config.yaml
n_mels: 64
depths: [4, 9, 4]
lr: 0.0031
steps: 37400
Rows from block 13, named by matrix and row number. Rows with one number belong to one channel. Each number is 500 + 50 x the weight over its row's rms, rounded and kept within 0 to 999. All counts start at 0. Numbers have three digits each. After the name is the row's rms in percent of the matrix's.
# convs0: first width-11 conv, stride 2 (model.blocks.13.convs.0.weight, 288x192x11), inputs 63-71, a 11 kernel for each
# convs1: second width-11 conv (model.blocks.13.convs.1.weight, 288x288x11, transposed), outputs 63-71, a 11 kernel for each
convs0.175 138:510525563533563500482552524543512523531555535558478539551558556557501458507485536471470504504457469511515519523505479464475506529526535578549530542489556557559568547599558578510491454461518547583538546538470519512547490568538507499558533563591630650658647644661606573527539509511485536540539518518
convs1.175 006:582531541515503522610605636642618573529528519498527504511493497505506527449494484504471472477469486478456409456431457406367424471492449441447448483516511492477475500605610565535506447461433453466491553558528545571556537528553571531534536502512537561537559520513541483483531515540526524577515460496
convs0.176 102:490541490509522523562517517516510555475522493508492483503476489490393410437423445437493462529497440534507516502561541539502491523515478529514518506469506526505525502485437476467520546551501531447471523506520516519504505477461459473482474485468490500487503522514486542500528481495445516510535525536
convs1.176 104:517472447401477546516562569558536556557478438448457462400338400404517509500502546526500510488499501375405480484531503480516528531474500484529554534510537531440420422502496486437415495521546563542534421501565546525496481503524542562521538545520492531529505528498397521516531538503509514557504435498
convs0.177 093:376529433554551557508562456542511382508482586465436433432569521425534431508500494536516490528420560519523566493521498481517529521535535494505498440452497393417460410514484526559511495476499505519514566536528485529484532481495479492470463425488476535467552451525481397474464504504513524542571556485
convs1.177 101:506539490536501496504527506535547461471493488518456518514494487500489553556520521527543470447484517521442414537577539560534543486448496551471424478514555572511493461475494521514580524434485559565530553534579551586464522478481496527536522462512532453398444525506491554553521475542529439516498474461
convs0.178 102:572503535530520532463497444472473542553560573570554536510518481506512486555538563563548559591559563374348355395430452415445341406383524521524491466460488510529483471551521528536525497507490510524487517522522495502482406455390464469504508493510416473446519491481424583564501519507511502529549503546
convs1.178 105:436450472425485439475459437458407447513566547535536547523495537594507510514511579559511477511522515511572529502487536560544540503511546531602553526515484482496535518511498443442430488523541509510515579529483469446463458442385432433503555509502535556485471499534490448496499497519496523533504451462
convs0.179 103:590513568563593561564549545530532541487480426418458459501495492484528514469484523491559503558524514485553496578562599557596541607514447425431424486447443478449483477579526524501528481535529537570584350451440434500420431394462389482551546556522537541504538468481481586582576598600576560542525486487
convs1.179 104:496497524595541499520507551513528454446491435509512520530529542516444473484487494470457416456441478460426455445507494453426442437481535552504531487488529477483532495509495505499450473491497493481491498472416463474551484461467424401480494500527513533530501449473519458453527540506495482489479511523
convs0.180 104:457518477537522541474549513537492424485495496553492554500573567549487457470480521486467465502469523587554522510477486507534576598552492543494533486538552518527506500520522533495536498522526529530474563505470449449450494515525526527462495519564577579570561564577547568546528517489482480476463502480
convs1.180 109:431437520543528596553506463465476459476463499510538523469417495497449517547522558531468522542594557465522428367420497465523441450426546491506509531543561478464497528418462477497503482462486526474448423479532515488457488496499470547533548520514510510500516493472453512418420477461510477509514470479
convs0.181 101:559536495533450521490532498530529499424480500456429456488436521484417457425460486476513482542514495480465484534482510496514523512527474484480493479513436432370417452584590591601549564570567539548529452403454399435428450404392445339440470450477461487518512536541418483541550560568593545555495475456
convs1.181 103:486484462484474498510536470418497443409544429524551479538562542415536547562576582537639488575565542546665629542651539507593538417389466514490476490523496527559534425588545506487544554527509454443531613498528448439547469468456530489461437382415528575564541558462417473502500463505506532503447477542
convs0.182 090:453483465456425408414418451439513401504486530566557538556529495445467491505519522515507489523438521451446466465460488488488453490429533481541538579563557544556543536390455516524529578561536488454434524494508469506468490488461489446548481532524557543520545503480458481490498458502455539501518528529
convs1.182 097:617505501528537461471493473429506453519523548499482503521539539530518477476525570541491525554534530568535468469475524522525552516505626554553522535570546612558510536508489504522551545519514470462497477493492484498487494503441481519475486519487494481444449446487514489517505513578578560542536544482
convs0.183 096:595550507540441544447549483542493530570498493516512519452470482531540565542575498565540562553548513448422431497529588592573567466466512481486426450447442429456484478482439453503507538531574575572554412391407422419395372394409436416455468587464528440494423466451426458512540580554544530527527534450
convs1.183 099:468521505447500530507456445524553543547448405545508465444408541418458487538500521608578474485470488483559624541513516544411481440525524457425396524448451540488469469523547544490466406410451468502564531445625457424504466516410449531447525472456482461479521501483494508551470560587468498507490454486
convs0.184 098:484437558434574445538448501469477447474471533538572546492515443459494508451493495500552516566524529492488546499575533555535544527542503501470487470443505465505477453505583550552514530516547556573597553518469513472514519553514557500527542512582541587540575515511442506502492502503533552595589596555
convs1.184 101:431434417444445505478471491505512521499471511499472464420415452483495451528537507537551518492474525484514473569505551530570572524503415430415493430522529517423465462460451421407464486452419477467466534537487546510469425471492512571447475434517545558544456500538504514509508491481503526513471475464
convs0.185 087:508549479522498502473541521607588545463571502542482563496538538503529523560493540472547435509388487420434462480480476482497513465450520504522491521489484492502474534582570536513477530478561510594570389450420475424476457494444488416498522531523489483481491537508502430425463478492479485442502480496
convs1.185 095:452474467442469509491475438451492506522488494522521504532509487524483452524509465508535507469489481518475399413464489509508481488488478482482474537466481538555549532563536495475443411410439479522574504506540552560540493493520501530511480451410457404430465482488455615591594529534561578559569592665
convs0.186 099:377464325424448462534476488476472545487483523555493552480474462473548481504475560442522449508437489518561548582531508506519525547539514507517481521442515496480495492577516520454416377372492528528451527510506506467493491507526533513416495456477529529560553554519478493452459403384452452521538535560
convs1.186 104:514495509612597504481518534517508469395414513575541565602613546521624542492481516477484417415463453422381420492498437465480474371377459434450429536517480458498458497470497511547583501531467421448455520501503566522506473515566554546435397480484526533476481538573529436494567528461475477488494481462
convs0.187 102:453464395469409458433460361496475439452517470511470450468463506490409359399381463400432444476424431496467489492486487458509465460454522550508502466488486475509441483532486385369344391419458457473471538511487498516514551530533521508532522529562572561574541590540512494480495470453458410437440430427
convs1.187 104:496499546525500480417472531515502504489526531538543540524554534523495442475509486520536525467523557511507503486429413475518524560640370410441511555628515506522459503563528493428451470503501515529536493518460524574531431402501516570562530530439398455521538522453493584517568586571532536555553565576
convs0.188 094:462473475480463528486563516557508529535551464492512418440451505509546537512530509514556526533557527495517531506502527551567523528494507493545503542545549534517504521600532484419411461525541497466435537512511503562498528493503513521450501538527508488530548522521493562546538521491422424418457469503
convs1.188 098:471520610545540488519609632521489455473520493449410446504482488509415454494504442524497522492501455562532452487541544592513485521538481554523520580543545568581552478508493507494497486507506487471509423465502527505494538546565527579475496514428411455428366432365403524476469481535464501528457462393
convs0.189 100:549445486434484467495504442481443518528512495520492478478414454442396420409447463467504475523489523460449506512557525513465451472528552502550543543520539564534542544361439475526503476437417366374496529522540523529507510523530534515444525532575533587567535516535436521401438422394365412432514481507
convs1.189 102:564552498517529595543534465478486465497432503544528478403520494566576533506431469513536531524484471550555540550544525539531536461393562555560535500609547516574508532525519526549478478446485533525513479526486493490552532483420482535567590508483524496524506532516458440490542546405455518515450477521
convs0.190 102:463379469424555442519440451422387522537528538511526538560533550500493522574540532535533527562514555568547541540496498483469489462503491473406446435454436491455491480509472473462453460490524570538540540550544549570551522537528521537379476427433491480524528544575536496477483465507478536526560573590
convs1.190 107:435474585526473395542528508513537459473481537512507479461423414350445423384454590594539465484517526525526503461426433429449501539535490478438480495461471473471479551526492451488559524529519502506506598537598498514489456477544522509575541554544489492459485455457444556498541558556561542591466478435
convs0.191 092:455392403408461393408414375407453547571567561598551580538589552570468493473486524487472477471478459562557557566526525481499523557580510529493555508527473557505572517536577531548504482501494525502536457469443467463485466510499517500436450465445524503536496513495454396351417372486373449331471414535
convs1.191 098:458509448378388401413397391418450475513525408468513556519472453486498533471475457468501494516518498547553509445469395552552531521511607581604531496472544484477519531543507491458471405462505490522566451398408417431479442485535549503384448464472521464427362301410445533539561534525463486513487486483
convs0.192 099:549554526533532541606518537528518507557460481398492451486429451488354391374462410484416509422525464443456402447412459457508538557557455452508494454449455432411414416451425469409512424512442502470529478516483508525524494487490459484539526533537518487560520524546542506511507509487484515520523557532
convs1.192 104:508424488452456436458476514518497580551587612535529522492486533492481465506500503509485502494497540502505577602567508509489463419419545565479455496521523536532493495548540507521496438440516555558543440402332374391452459471528496518517466465459567540453524556548527424391411430423460486430406418449
convs0.193 101:553427538418553429535422493419444489521499529459458343423448466429459491450501459457395436419395461491392504415478410463406416461449516514529514505482491520539548549584593528485480448464451544485452466460522505513504462503479516521521528512524526504530558553490485556585577577551556540565535608604
convs1.193 109:427405398446459429443465452450511445462493489430465475469539596633514512472440455515449460514473511549490526519437545444463496533455567464381555502522487460468422469493472470534525520456471486477485509547479473506572511508480494435566568621510453387456558580518538480520459394453499514515503549487
convs0.194 101:491492469516444550445538487491527510466538501525556536502567482454556465519409514408494467483450453474521513524549550568522556457505525505476505492529503498521521543578548511540561563509473554601620506510529514533517424463470427461590560585546544428480416520500493540611589608566544553542504517469
convs1.194 104:483518516448466459574510517492391496475470442460429537590498470533530460465499508425343466507437443554566524559499492541447449459441451450511468523578551568515543478444477490471431388446512504452456563511581469511490542500532453465527558490436430513549599593563474472506508446486508467487392451458
convs0.195 095:469492495496550503498488468471491432434400476418490432516500524506484532522559531569531567533560528514479498444508462529454489440490477436386415461430432416432440371546522545514543497505470482489485533515537506503497513489519497513483483524475508490453495455445464461453451454491499506534502465456
convs1.195 102:473457458502511501536549501527541495497490586538521527544567543542538548480444465468409463380417438507480519505503513497508582569519571565570550597565563533507496488540539515471466438432507497499494405408443486521495527499547589599527525531507517508502510498505463482504490475474489435412388434440
convs0.196 102:459540508548451542463559517557539549554579514528485507477471486547492428487447507452588474596477503521572556545550501515512502534515520502484466466527532505491524541518568525557519548535548512560535455434415443455452425447390436452531508489467419450422514453457451532556557550560513494514499412493
convs1.196 104:543504399380439465507467440460489495534508524540537548518458515547383524581567573512549566549525485553450519504442457467480460560566566529533509569566563537477467505514493477468458458449478473496524531523588599537486533584560509541480497486525518470375426492584521509521478502503526490480528563538
convs0.197 093:538482554451517439496399487408533407473432369355378362400391404402428466465483498502522539558574551520507512511509504508512528539525542561542533497494523482505481469473451471445446449444456489501481513486501490512510501529515514482539507448440458499507486535542487450426446440459465469441420465425
convs1.197 101:482445432485419465475506529509523554539544509444475510542541525523403451487458506410406443455522509452477499538522548595531612572563503473488521528499435439515512512436394413413396392390438476504544474452561535498520464413462480448471463502485581535529573588519570573529563490509511428405459490512
convs0.198 096:532434538457552485492512512545516411514502533526490480470435433436543565522547544532514515517507483547549551551517505491549532568514489490491556533575545474488452462569549519489474460507544567584532469502485515509496492469421441425566473524472521500551499548562555478383401358477457462449455455425
convs1.198 097:500475510503487483468511562561485502499481507507513534519508568577495461424516433426480426550559527500432434527522532515527575493495487576553551590560506483471530454599562540485422466520524543573624453469482560506441498512607558517537485566510525568559539534571512463483494496499533463497511509421
convs0.199 095:499506461489474525546535527515452564578526555500537493527432495406575598500565490561510574517583527519593483555507553496547493538490531560547566559580550545543528518470477448440448468524504475445465459481505501497493507481517474486478447479409481433518429495472450393438464500461514528558567516541
convs1.199 099:417449446421428449459458488510575602565513428496486531511476460478507494476493506509461491535584554319382419470477480561554561500518472430454441464490486456462507486599587586540515469465542560590599517534537530533472495489508499491513461483482498508544531510459447470405467470459502485522508513452
convs0.200 100:506404489421418420474443495480511422402423395376464456525494526504563533576560516547547568569572587470491408442461501499513494427441484528531536501499520484489512486528506467463451448437478499527529507536508492503509509487423470504449473470478507480490417459387397461424473479491521539529538551564
convs1.200 097:517539400401486468509452443440460602552510552587558513534556539534463474457548572565520584532545506481572461491436438478522493563532469536544536550497517422511491486598561546532467494498517506511524480392510519586472420454536506437537478494526513489480534516545538535415449596560427507492464480465
convs0.201 104:550557584546530526566531555513546499462509522475508495505556519538426358469363468356459368436375432567555535549561523535546546551542446434372449358461386437431435405504530540490422405454435449475541529548552540526562564575559553517457434475490497545565551575550550561544483462525496560521563540500
convs1.201 106:550556517477570496450475466501433412453447511469448464383363391456484629547484522504523477512552567526642611518463436515544537558539517536525491504489437404453531506577555475486498434487480477465482521490506438403432530418501534513477452546524466472519510528564517540601535438443447449442389496518
convs0.202 099:512498529497519534526560607547560538570559531512525534530525554499537454524473480463468476482512463453431448462458477423419398379473499490503480505487512510497495489489466476500473523427459500569550592549536508490467459479460500433476467405409479498513542548534515468473443493438497419475469459518
convs1.202 103:445482510510555574607569590559525517555532544549566548541557548539525475508438467475521525526535534535595521449501482493505504487565587524468509548574563579513487545541501462413319290496506501521560433468449508450509343426395445401418486454470492470613553589518501469479516453404479480458443436398
convs0.203 095:516558459501497550491583538587519489455473462512478518512448435472583527549515560541550550551546599445448440406421425465435426417458472524513560519559496535454493493380410497491556528523509473477439504464517502553506539488515472500481503508518457537492480477495486510475529525526519496500481504518
convs1.203 098:544505487470417443519539468410426442466481491445449440444491508527599539487497455494482452510476511570596554524510511554556542523554598545577569562571553527534533552530550561560531513464471483510517532485474479420443479517462456396504523516511521540473468441489465498475521501550553499453454490473
convs0.204 093:484494460456506470468497452493459500535495519498505527520542530571488504507520499533568542521545466616564512474460493486507520550557530562482509534467511484497475514409380377359350382433432464432471459449479483504490501499502494482467537486500496487464445457460510491529532535580546585522559559542
convs1.204 098:447485504518505528539580553559538488489471465481545494482445426408426425477471467494454471463453468385409420485471432419469506501478447502506512538519540561561565606566529474466454481446429442463459402457482431507500507517551578533558566582478494470514509455540554534549535524513506490534504523527
convs0.205 098:527520500532459496454504474465471576486531494476471458465446436464510450509476524531555528524499554523528529511513439424453475515522481489463540551586552573505460456424472446474483462507496485498494452475412467407469459490494458465468450463420481486521535445496488488499497561532560507499519582509
convs1.205 103:508514570576575483539566533475466462481457471533487440475485504570472504434459442502490448496476554424497586514464423420495567542524461484478526513513480505478572537574553541533514486498548547516483520475532532538553554585575527594541564576499507575498481437484507502497484496480506423414426489491
convs0.206 095:464495472518520526497495493506423499543454487452524482530484518484529535531542525526510526563538545526571510532525528535507506485514428532462545464545406457401454443508498514518532493488450477493536451458442452413453420452474458516500499493493447479453469444486459512529460460429437405441463433492
convs1.206 099:445474490435427425441477421400396448495489481459443468487533490403443468499523535445496407424450475467488546548555515571507536514515517477447539580478364394399333357510504500514471436465507540523535521548521496486517560546533488497562535508524526502509446383393364436480547548508522489484471434481
convs0.207 094:509491526489511481449483456493490517584528553556514502482476490436484483476457500472514459454482479460489492511534515511473431390453581567533563547526533509531531588430405444466463470469445422380412531516507502491489514503524494515517507452496440470479547505519483516477411444438375454453532518503
convs1.207 098:610574563561527521515479560581601522541520488483485476519571571560468534541535552566554548560587604414476414443481481509481492518545523519501500461467428476546509472540501480476424434474517501476510575579546520512521463503496556538474419415501456442460494468460501535564571550496562574574561533527
convs0.208 126:419436503494567479496485461480495532597606602562491562594623618541486462521481465436432458467430457487475509464491457451449494481493468533507479464453480522531543537561507511498519469426475544614620590547452487532532569516534499539499542497547627633565618583614598532482509524445429439470532492530
convs1.208 123:481482529522537533518460561522440587567589479494571589451510467508525492556495505548549432443576550498521484519436524540440565541490408468466448501466473484450520420492485543541581584396498539565579460456483468515390461493514524513523547506518437480511460522459483476420414487454505436515496423470
convs0.209 094:399417388441474481515500562477514443461470479469490527525559564541454462501504519520511519539521546487500456485442462429419456423457438449458475499521509519520508523388438467457459451421437418410388524529521525550523554487552492573507460524453521465534465515479542385318389415442438445415403422437
convs1.209 098:509527496455500461486503503473494497522537537499590564517512525546384403437465437471561538474489562513499482483449471490424431402375522497524506505506538555544558569604595561523466368462518529570608460460476459473461509476445425433525509527542475498516564564573568437441482460499552443443493538548
convs0.210 103:419499416496398513419528456527444561529532534531519530524490510445506507501514503526503537536552562462467487458467474475423431454465471492416442384405308352396400400462495503543560576535478451425508519540538537482513514513481534514447482485493460476492498485519476548567555558553516504466447445475
convs1.210 101:543555490442418407399464461500492411401430466448443466426467547458524505472551525512552522522523494310417541488500531605524485512528432456520479509524517546507505469527505472481462489413421425434459551515478485477534486456427415392452434405418380400445480470413460582502457463484514512497515506464
convs0.211 094:446441444471485450421441422486398544507500490469494423508469475429543569518564503534504519507528474439471494536554548560554527549533500528506561524565500592527578529419456475485477479462462470463501517521489505455503494512513505520540555520500542513508485476453494585544505510476509467497474502498
convs1.211 095:525586556587610597539506464522524371349321359393396429431389379375582549541549520519527524515522498674619594561531463459476457481452478453459444495520560460426468387523506504470463451456449460491556494501510450419339445449412491543526560564568559502506490474477453388483519526500486534586485483499
convs0.212 103:563548595559592569570569612548583494519535513502523495528492539542478486442489478504495523475531488472514494495493512428439446459487521534546522544483536532553567547550527509516511506507521546533509388373344356394378353386401396408519546573583571532508539478533507480445435448443453499474534536552
convs1.212 107:499502539523558503496471467544548516521470460474504514441435467473439494499554572549560556533557551429469451431565593502439498487423464448406463463459436472521495482457440453476525526518455496548549492526533542566508475523520516506529590558562546545502536515502470417445525582485461440519514427397
convs0.213 099:531511531511444495439468436506511524585534549496525460552470478472471425479438390416408428380432416511539588586593527482477487508477541463467504494540515526511511480553569549480511447467498479560562301322315395427458458445450410467432454478438504493463518502513516397379438470524492452410420422430
convs1.213 100:437388506566478388472509451439441556542560522478503565533479507565519590474488510529530595537561519369451497402363370445448457490458477459411472424410547504514542551578530560550517521420457464561558529508604639493421479590573488490543495402454517520497511485576575536546535562568560569530453481458
convs0.214 102:487496494498428450486470519442515467492436452419427459419540461481483471511485549493557492564484530515522477556509556542542509505542494473447478484485489512468490480491485533508534504513529519499491339410404447476488533501524508517543504537505516489519468482497518457451487462456484439481442479437
convs1.214 097:487503509481479475436456479488489484488443484499515530460458425397551508487520523476458517518468447426470503513515497490521489505532609615550516510486518552544509530550516463430450530534509478430464497525507497527460451475486478469521582556535510510568521511454594410544548515521474514502516519541
convs0.215 103:431548433531427512453539480518456450488572560536526477517468456483472463434464424466439463476464506605543575516490462478511546517543512542550534527507531421432416412618625625564525514489574546587593472496455455487464519443437414395496477495490541508601508533548543490468487477497486510539555592585
convs1.215 105:486432495473461492544545481525518520564557502547529573566509526561465476484516519460513458402409435487506468453395464549540529482445528505470432437459442474497470473517517485494464407451479458467458468491512556544510417517535566562591519464462466434484511551525542448476494486395428577547459459532
convs0.216 096:586531644518582475550484537498590434413444408473439446528486552490480445400454427427431418513402499482441476468488483461517524531537498527522498502497477466455455450481435452409442447443480484530507572544561557561545515509526508562489396469463548502536521506537508527506541546574565600581565557504
convs1.216 105:556539503505488556485434451440465462433468531509488504513497493549447477513528525416404423405433427523464482554521529494459472405395534484370451493480514490531543517519560559496486456454498469549578516489566607543539578558580594565367440438454423456485476474502539572516527538503417468524513495519
convs0.217 099:529478517460507436512420470442451498499563557469548485491476456385379437386407423433439471451465497445454526511427428392400447431430493443464452471535542528526503504432434482426409440415435466525467505518510513513496518523477549535500508468459554510588554540496503510512510520539574576550538577575
convs1.217 104:525506451458483534521524535537478484514495429445492493429408415460425475495485496448461468455509472538473467535497506555483496624571537553490461455562564445489459471520525513457436489467486491487506472438445493429418483563559441517478480521501500546518497596550511484462468482534532414500573585603
convs0.218 100:473545505540470525482529426480394406514461537590616608563512428467508474498453452492421480441464477507492521506536501502472470506489498464533478519381433430413437354530510528489534540508538534539572498503531501514490521497537496495526484540485498459482474535505517523515517517470460434473496555586
convs1.218 100:501497525537497539435545557558550472526474509493464455461455549510438471458469444459472508509502434464424573562541518459524605460356494483434466508546508418480470511432458438514444385436482448494467476456442442488527482537512528518522526553517563482413475477445474533478455471525479567503476512491
convs0.219 094:571480584489608483572478568472533534490554517562538542531526481465393387425401426424391429391435390522486501518513535549561525523506511564517512464446473459519486485502482539525480485474473523483503461453458486403492437505482500446516497485464488472590505561501561453410443443443479529557591516512
convs1.219 101:566491452497483473466432513529533478560591544487589567515557548578566468488519485514529592550499507522545548505512501563537522496513568505543543547544518568579582565587533543502460441492524507510576590509493527570525564540551560540534540543523483452473435484514547530501489461473452521505508503494
convs0.220 094:465477521484521495557491528469488506522509447453349389445481544465452479445497491526520542494563521471437452452493447433440447453380515491529516540562566559547520505515481541493512504525512491492490568544519542501532516521486531498472494432549484543512511432495464553540508453511455577524612584543
convs1.220 099:408380460475503549550561558505517430435485442463493479428496457418472467615541431478456519433418404519511450514486517515437491436403430420445461394386408494540512512491452450469461487514482498505506484496488490445495445457481508526477435429428486482564464537470468580515520479502548533525564578551
convs0.221 094:552561536536491520520496531508544434371526381462386469401446413435527572505517522493500451495437521534538518527517471504476517483497533500494477497499530534533533521501505500500490517502508483423436391455414435390437397448413458461465496491530482512464486435475492561511532501495482455437459509516
convs1.221 096:569539511515508530515471488495526588582515512540561546556547538581497485486567572538575550559548566588561581592519497444412498453394530438475519534561493472431457437539490478464465516453454521539558431465559528517446450450410416486535539539567513499503537571544496485484483497476529567554547524519
convs0.222 089:423506443505477487539484508524458509468492503507479508511534524522506502500517511503471480475404470554543547525518515527502543526548450520530549502524495492421520446491539512516517545540518508500476505523503520483523509519517510515520474493477477510521506512505512559538534517492513492495508471485
convs1.222 101:547578530501518446450478439465470481503492500450418424442512471449345403431413434439458450437442428374350419449462505521496483483528505487482494484450448439418401413516509482490517482470461458465484575540527510529490483463448469490598600576579570534533523548518539475499516501520457461509514518501
convs0.223 103:475471525501612512510529474516508501436443389377419477448455498475571551514536476524508539516537552401411448427498460544475482460498489469470520471543448465442488529472478556562586549544530583583567537556541494488495479432482388411520551509527560496515521575509512499518542533568562613599627647638
convs1.223 112:467499547516545577538521552512500544535586557523453484496419489517520514493524534511450578434485515516473556475507540459478480526457516453453557543589587534526475460479506463441390525497512446482481499499543587553586558570516499504386445529492539483492494495465492418490457478456490460483394423473
convs0.224 097:448543483559536537520530489535482485508441527483526425499416483411492527499524507551503530548515502469517520503485448465474438474446442459446497487521520510419507437489483502484562609617581559499550458422492466476479432441479492496522526495516574566566542531530472505472503476480531543566567555516
convs1.224 099:542507444461529504477439397480558517525498546474473442422420413477532574525469492521532535529434442455464351409444467500577529472498512544568542558532483543486470406567514470503499406497514503521511469401436532537471542477544486459512516505444432491571512531550565400500499436477456510538419489478
convs0.225 093:356518424407485405501429487431448483522571500513512455464523484454404385474429460452484460475480424496457467431449424444456517466564531533537546550538567504541483559458463500459472482512531538531493463494479502535517528493483487477520533486530501576477541508521537548540548556578555582517563552551
convs1.225 095:529515492476533490513544537528522545538516473461468465491530488437505512531532535475488501502503528558555566507488396450453479459416439412405442442401478508518539549580544488496521461478522538561618557493490480536460463494545544537499495528454468498496520564554518493459479529520444452474489543578
convs0.227 105:452420500474549486594516590522547491517513501506529505545453478459518518495504498502458491459489451516429481417441457490464514434477542537527506511495475474507480536536530532521532560548560543493516501517483506465503473479503470526520509547435515452437422440451445468498468443458466497463528518571
convs1.227 107:468464524568584508469462569477542388422452389401457485513539494459461476550547441470502517484511510529438384442439425477480549540539593523522530514451468434455496462538506496506546500487480476493477592548582574595517495497457460478455439459502482516512496460515518456430507524506461522525548488510
convs0.228 100:526477534464577517611525540492546430463485515491468475475498479547535519506508492520466491497507503423415399425458438412421396385360360336440396416409464468516560501484507511546525558523530488543517540533541501515518509502505443451522499533528517525481497467482489464444456512506509490456510478478
convs1.228 103:460413405384455487455381485467316483437472492547480493514424396490511467507565544520509553500448462549491526513528568496508543550457602607551532550544573597549521509530498402376468485451467458478489456501508455442445463484515526509544493406401441440485420450501493421454429431462479478476441463473
convs0.230 103:619554561511525453516478527423526492473519556595628660609585512516433464489469506469513490511497452481420438414366401478485547509541476462453496500488520467474495532398454447436494538608583549534463522523544553553545519548532587590563524538539522454481442555569554496483488458450453482522603662719
convs1.230 107:521552538512553564566526442470552502521466559473515528531518578512510499490531545494498544524429484412521535532471477523476452421446448476438499475486422432452436389467462532535427408467481512520567521561545487504491539548559587539483464456437491413521495531492524423371408489455489509432509450453
convs0.231 102:496523496516491474459487496508539522426488424519437521414478482525537531574501542484526505514506527489490475483468442444430470473498472484505525513540492571518571518471500518540513544487542528559544530510527507491502520515521509492443506508512487543510533471482399513528483521511558539512509470470
convs1.231 104:448487438474431492527506489570530482422419518497508473515578575481588531483518530552550536519493461362439465466513500585589475512486489482530508542484410469518541518551506493497525535527478505531557357479458400436395407410447521563418441415463484494457468532566524478473460529505492485505571512468
convs0.232 095:482492415466463467434463442465492415448508435462425490481497438382460429520465510444528480515483533475431441448434473523505527508487458430433422456368420437487492491436464489482486505456460436452451478484576502544521548530541523549476506492483476501435448517512528450468457489496518518553493502517
convs1.232 103:555507482567521485460462457503566538506544550511500492514468496554522545513506483465507540517471449445516510466480495560559528501531517505508520502492485534496506509513515472478469462521494475466451508494475427453436496516541569539407414482530515502446475528503491434434464432472440497499485544502
convs0.233 094:449423450444517462512504524522450592527536464523477509520542554551540509518530518509528481559464472516450466466524507557493490425488547548536525524478520492552547569381420427498539552564505469404442539517555509530502538491519495558498496523519528524522433461458473561556539538500504512517518515543
convs1.233 096:529513503505518509532482445472496444420446523475472452426474489539505493506520462453447464458483491529558531513471441394500478501505439490497487594620537564524468405526512490460455412445497498545566478486513479435457480469468493499503509538465445411381433407423476578562469497479465490540517495518
convs0.234 095:549434503444447386459392451362479432404435394461469512466534491449450451503475471460475471490464470502538551553575553557569583576547553587585563558561567521535509561541539582547528467453467481475518571598549560540533512556551585594479516459501526527568555548545482506520490489498470507530553621623
convs1.234 103:519442442464480501511512530451450540532481482478521540526479460503454469469527514548540489448566549518516515494478481479461509550509530525520522557513497474465498510482465457472449392391466480484461475497539558549541547519500518483466504499462565593531485498472462549549540513532482488551562540532
convs0.235 100:462526402503474555516520497515548526523542496523480481452477516507550557560581593583542562554556574500505540543516541480475464495514476494457447428428404404475394482513473467454498465496483463451476536505554532552519556484541471535519514465513484490466475481521486509491490460483495469415473424500
convs1.235 105:381387452443422460447491482479495546570563553522509525547559537548461477462481476483481455474500535424459496495502551566545509539579500503506505510508492454504548548493500514490479492435435481487514439463482522493502539478458470499464483507445442496472449441422427540553552541543528523525530528529
convs0.237 107:618569567530528498452479389444417485571579598600554552527562560518393460362423378425360428358441386475516556560548542518506497522496477419461473495447526491540550545445492563478490456496471465471450597554518550517536497522482482459562527501465546549542522528532478501463465460496500502510502480472
convs1.237 111:458537502459448430512520493460504413447508545517478453409438501494485520542465429415437442472485543572573463489447466449483473512471427430551533551623508464491515527521511493484468513496470483458442480495429483435491523567495492516502546395476565589580459560515495527555536472456554509512533493533
convs0.238 106:491482492490513498526517532565555602576522579555544544519520541515556510613519609516568484575471535489443486504531533554457502440449471459458511481458480480541549511431457523527554548493480461449474534524545506498480449511513516494446504466508455501539524527554515538496535512539511517499512501495
convs1.238 107:454437422452439402378430475480549504516501471488513539546526601640492482493499486430426355427537511596524439443525528513460506434426574499426479458421392409430477450499521503532514473475501519517516428441517390327431445459453448457484524506485556553559581525629624550536537530477514495517480490538
convs0.239 099:425534459517460492442482461543459579521576463490459519494560523500511469477474452501503491496516514524548509512509544566555577536539464433434344444374412400427434417502511522537511479464450512549505504548500476457457425488434513524541503585479596526538510463470483562512532521527536540533481414421
convs1.239 102:424449458487513487585604519474462533541451489476462468464408461591499539532477545532478469499526525468448533468485378432480531573558414439540515539488589621469504665522522510511506480477530498448436456465504484485455465483554569529567511528533446407464540513502518510473559487479467472509527510482
convs0.240 101:536505531512532514531515553494519527553520529534508514486523504537444439416447476442468431421425453510463524469516482489479459492470526536539516476530509558528522523429403450445497472431462452501442378458393435451456522483541471474443466501501512545476515522497496499501510509539535555529524442454
convs1.240 104:462508481476451470505528481473507588562531538560559498522511525485539520521549540536561585629587579571569481471448526510579554521500485451488489516558577519532551513554515479463505443450490468506538475588560550561555499459478548541532519534493497530518611621569536456527519531442418533505498498499
convs0.241 097:562547474550461523467523474515502535556505502433458463469390465452472487438515470473439490428420362538592510459524526470502421485468543514520468463488481510465456422562515488470492469432499507541475550504543508504489458488484433498482477492505500510486506529561587416419427439466474479501552545517
convs1.241 098:556523491485450503491510393446411578527526517525508511490493481444452488432470421485435482492497493513523463431464572525508560547557441388446484450488542493503540463450430398388401439423430515509451487531483494453456420410410530495501509477500498504530526487513690516523439484473437442476385396447
convs0.242 102:577516654542608561601587583596525561581523536527527538527554549564533539528549534554538527559481557485466546496541462505472484553563517480505442465500498550499495451489503514472492499508558548563550520455491432468480496492516482517519522522496514529542520542530540516551539564574612610616612624611
convs1.242 107:555552555520525533546601589512449482463465496504538558570511509500545540529485514482473483475516580529547587543522620577502506443406465472501562511499525461442408451565533511482456437460531505511500458506538513505473496550575550509478440482523520516426407492435393540512546587566548492475512528587
convs0.243 094:515532497550525553493553461573505475490548518564567566528524506504516475473463535447458414460425506540538519484477490476500483519504550567541601559570490515524530519499496495531535573542569541564516487469524480542504479521554538586561516536501501481481480486475498503485456471462425441512414405380
convs1.243 099:477498552552543518471504581505518540486490495523541499473466457414504496541564496502558553527527533594570537557575556567555574534526457453473537501527502475494517502550530553527526474446485469462466619573577529573540504503539576522410368458424530570569493468471464475500511518520505526575527498478
convs0.244 088:508489551478525472494502471500482395420387370413371453419502470504454497478498492518484532507583521448471508502494479473485469497489451454511490497472470466513509493435460469470455454425435419417442553515535520577544592509558510550497521489526545513542514570540542403438478466477480509512495468474
convs1.244 097:466510485479485458469470422436430458381477525476413460424389441371631576532538530484508538542535506476465329332352445422517463495465389433495443401524482444420437439479461466468464449437524476508553402495519510473460475475442480411469557527496452418484476443413415412460463476536558506492479450508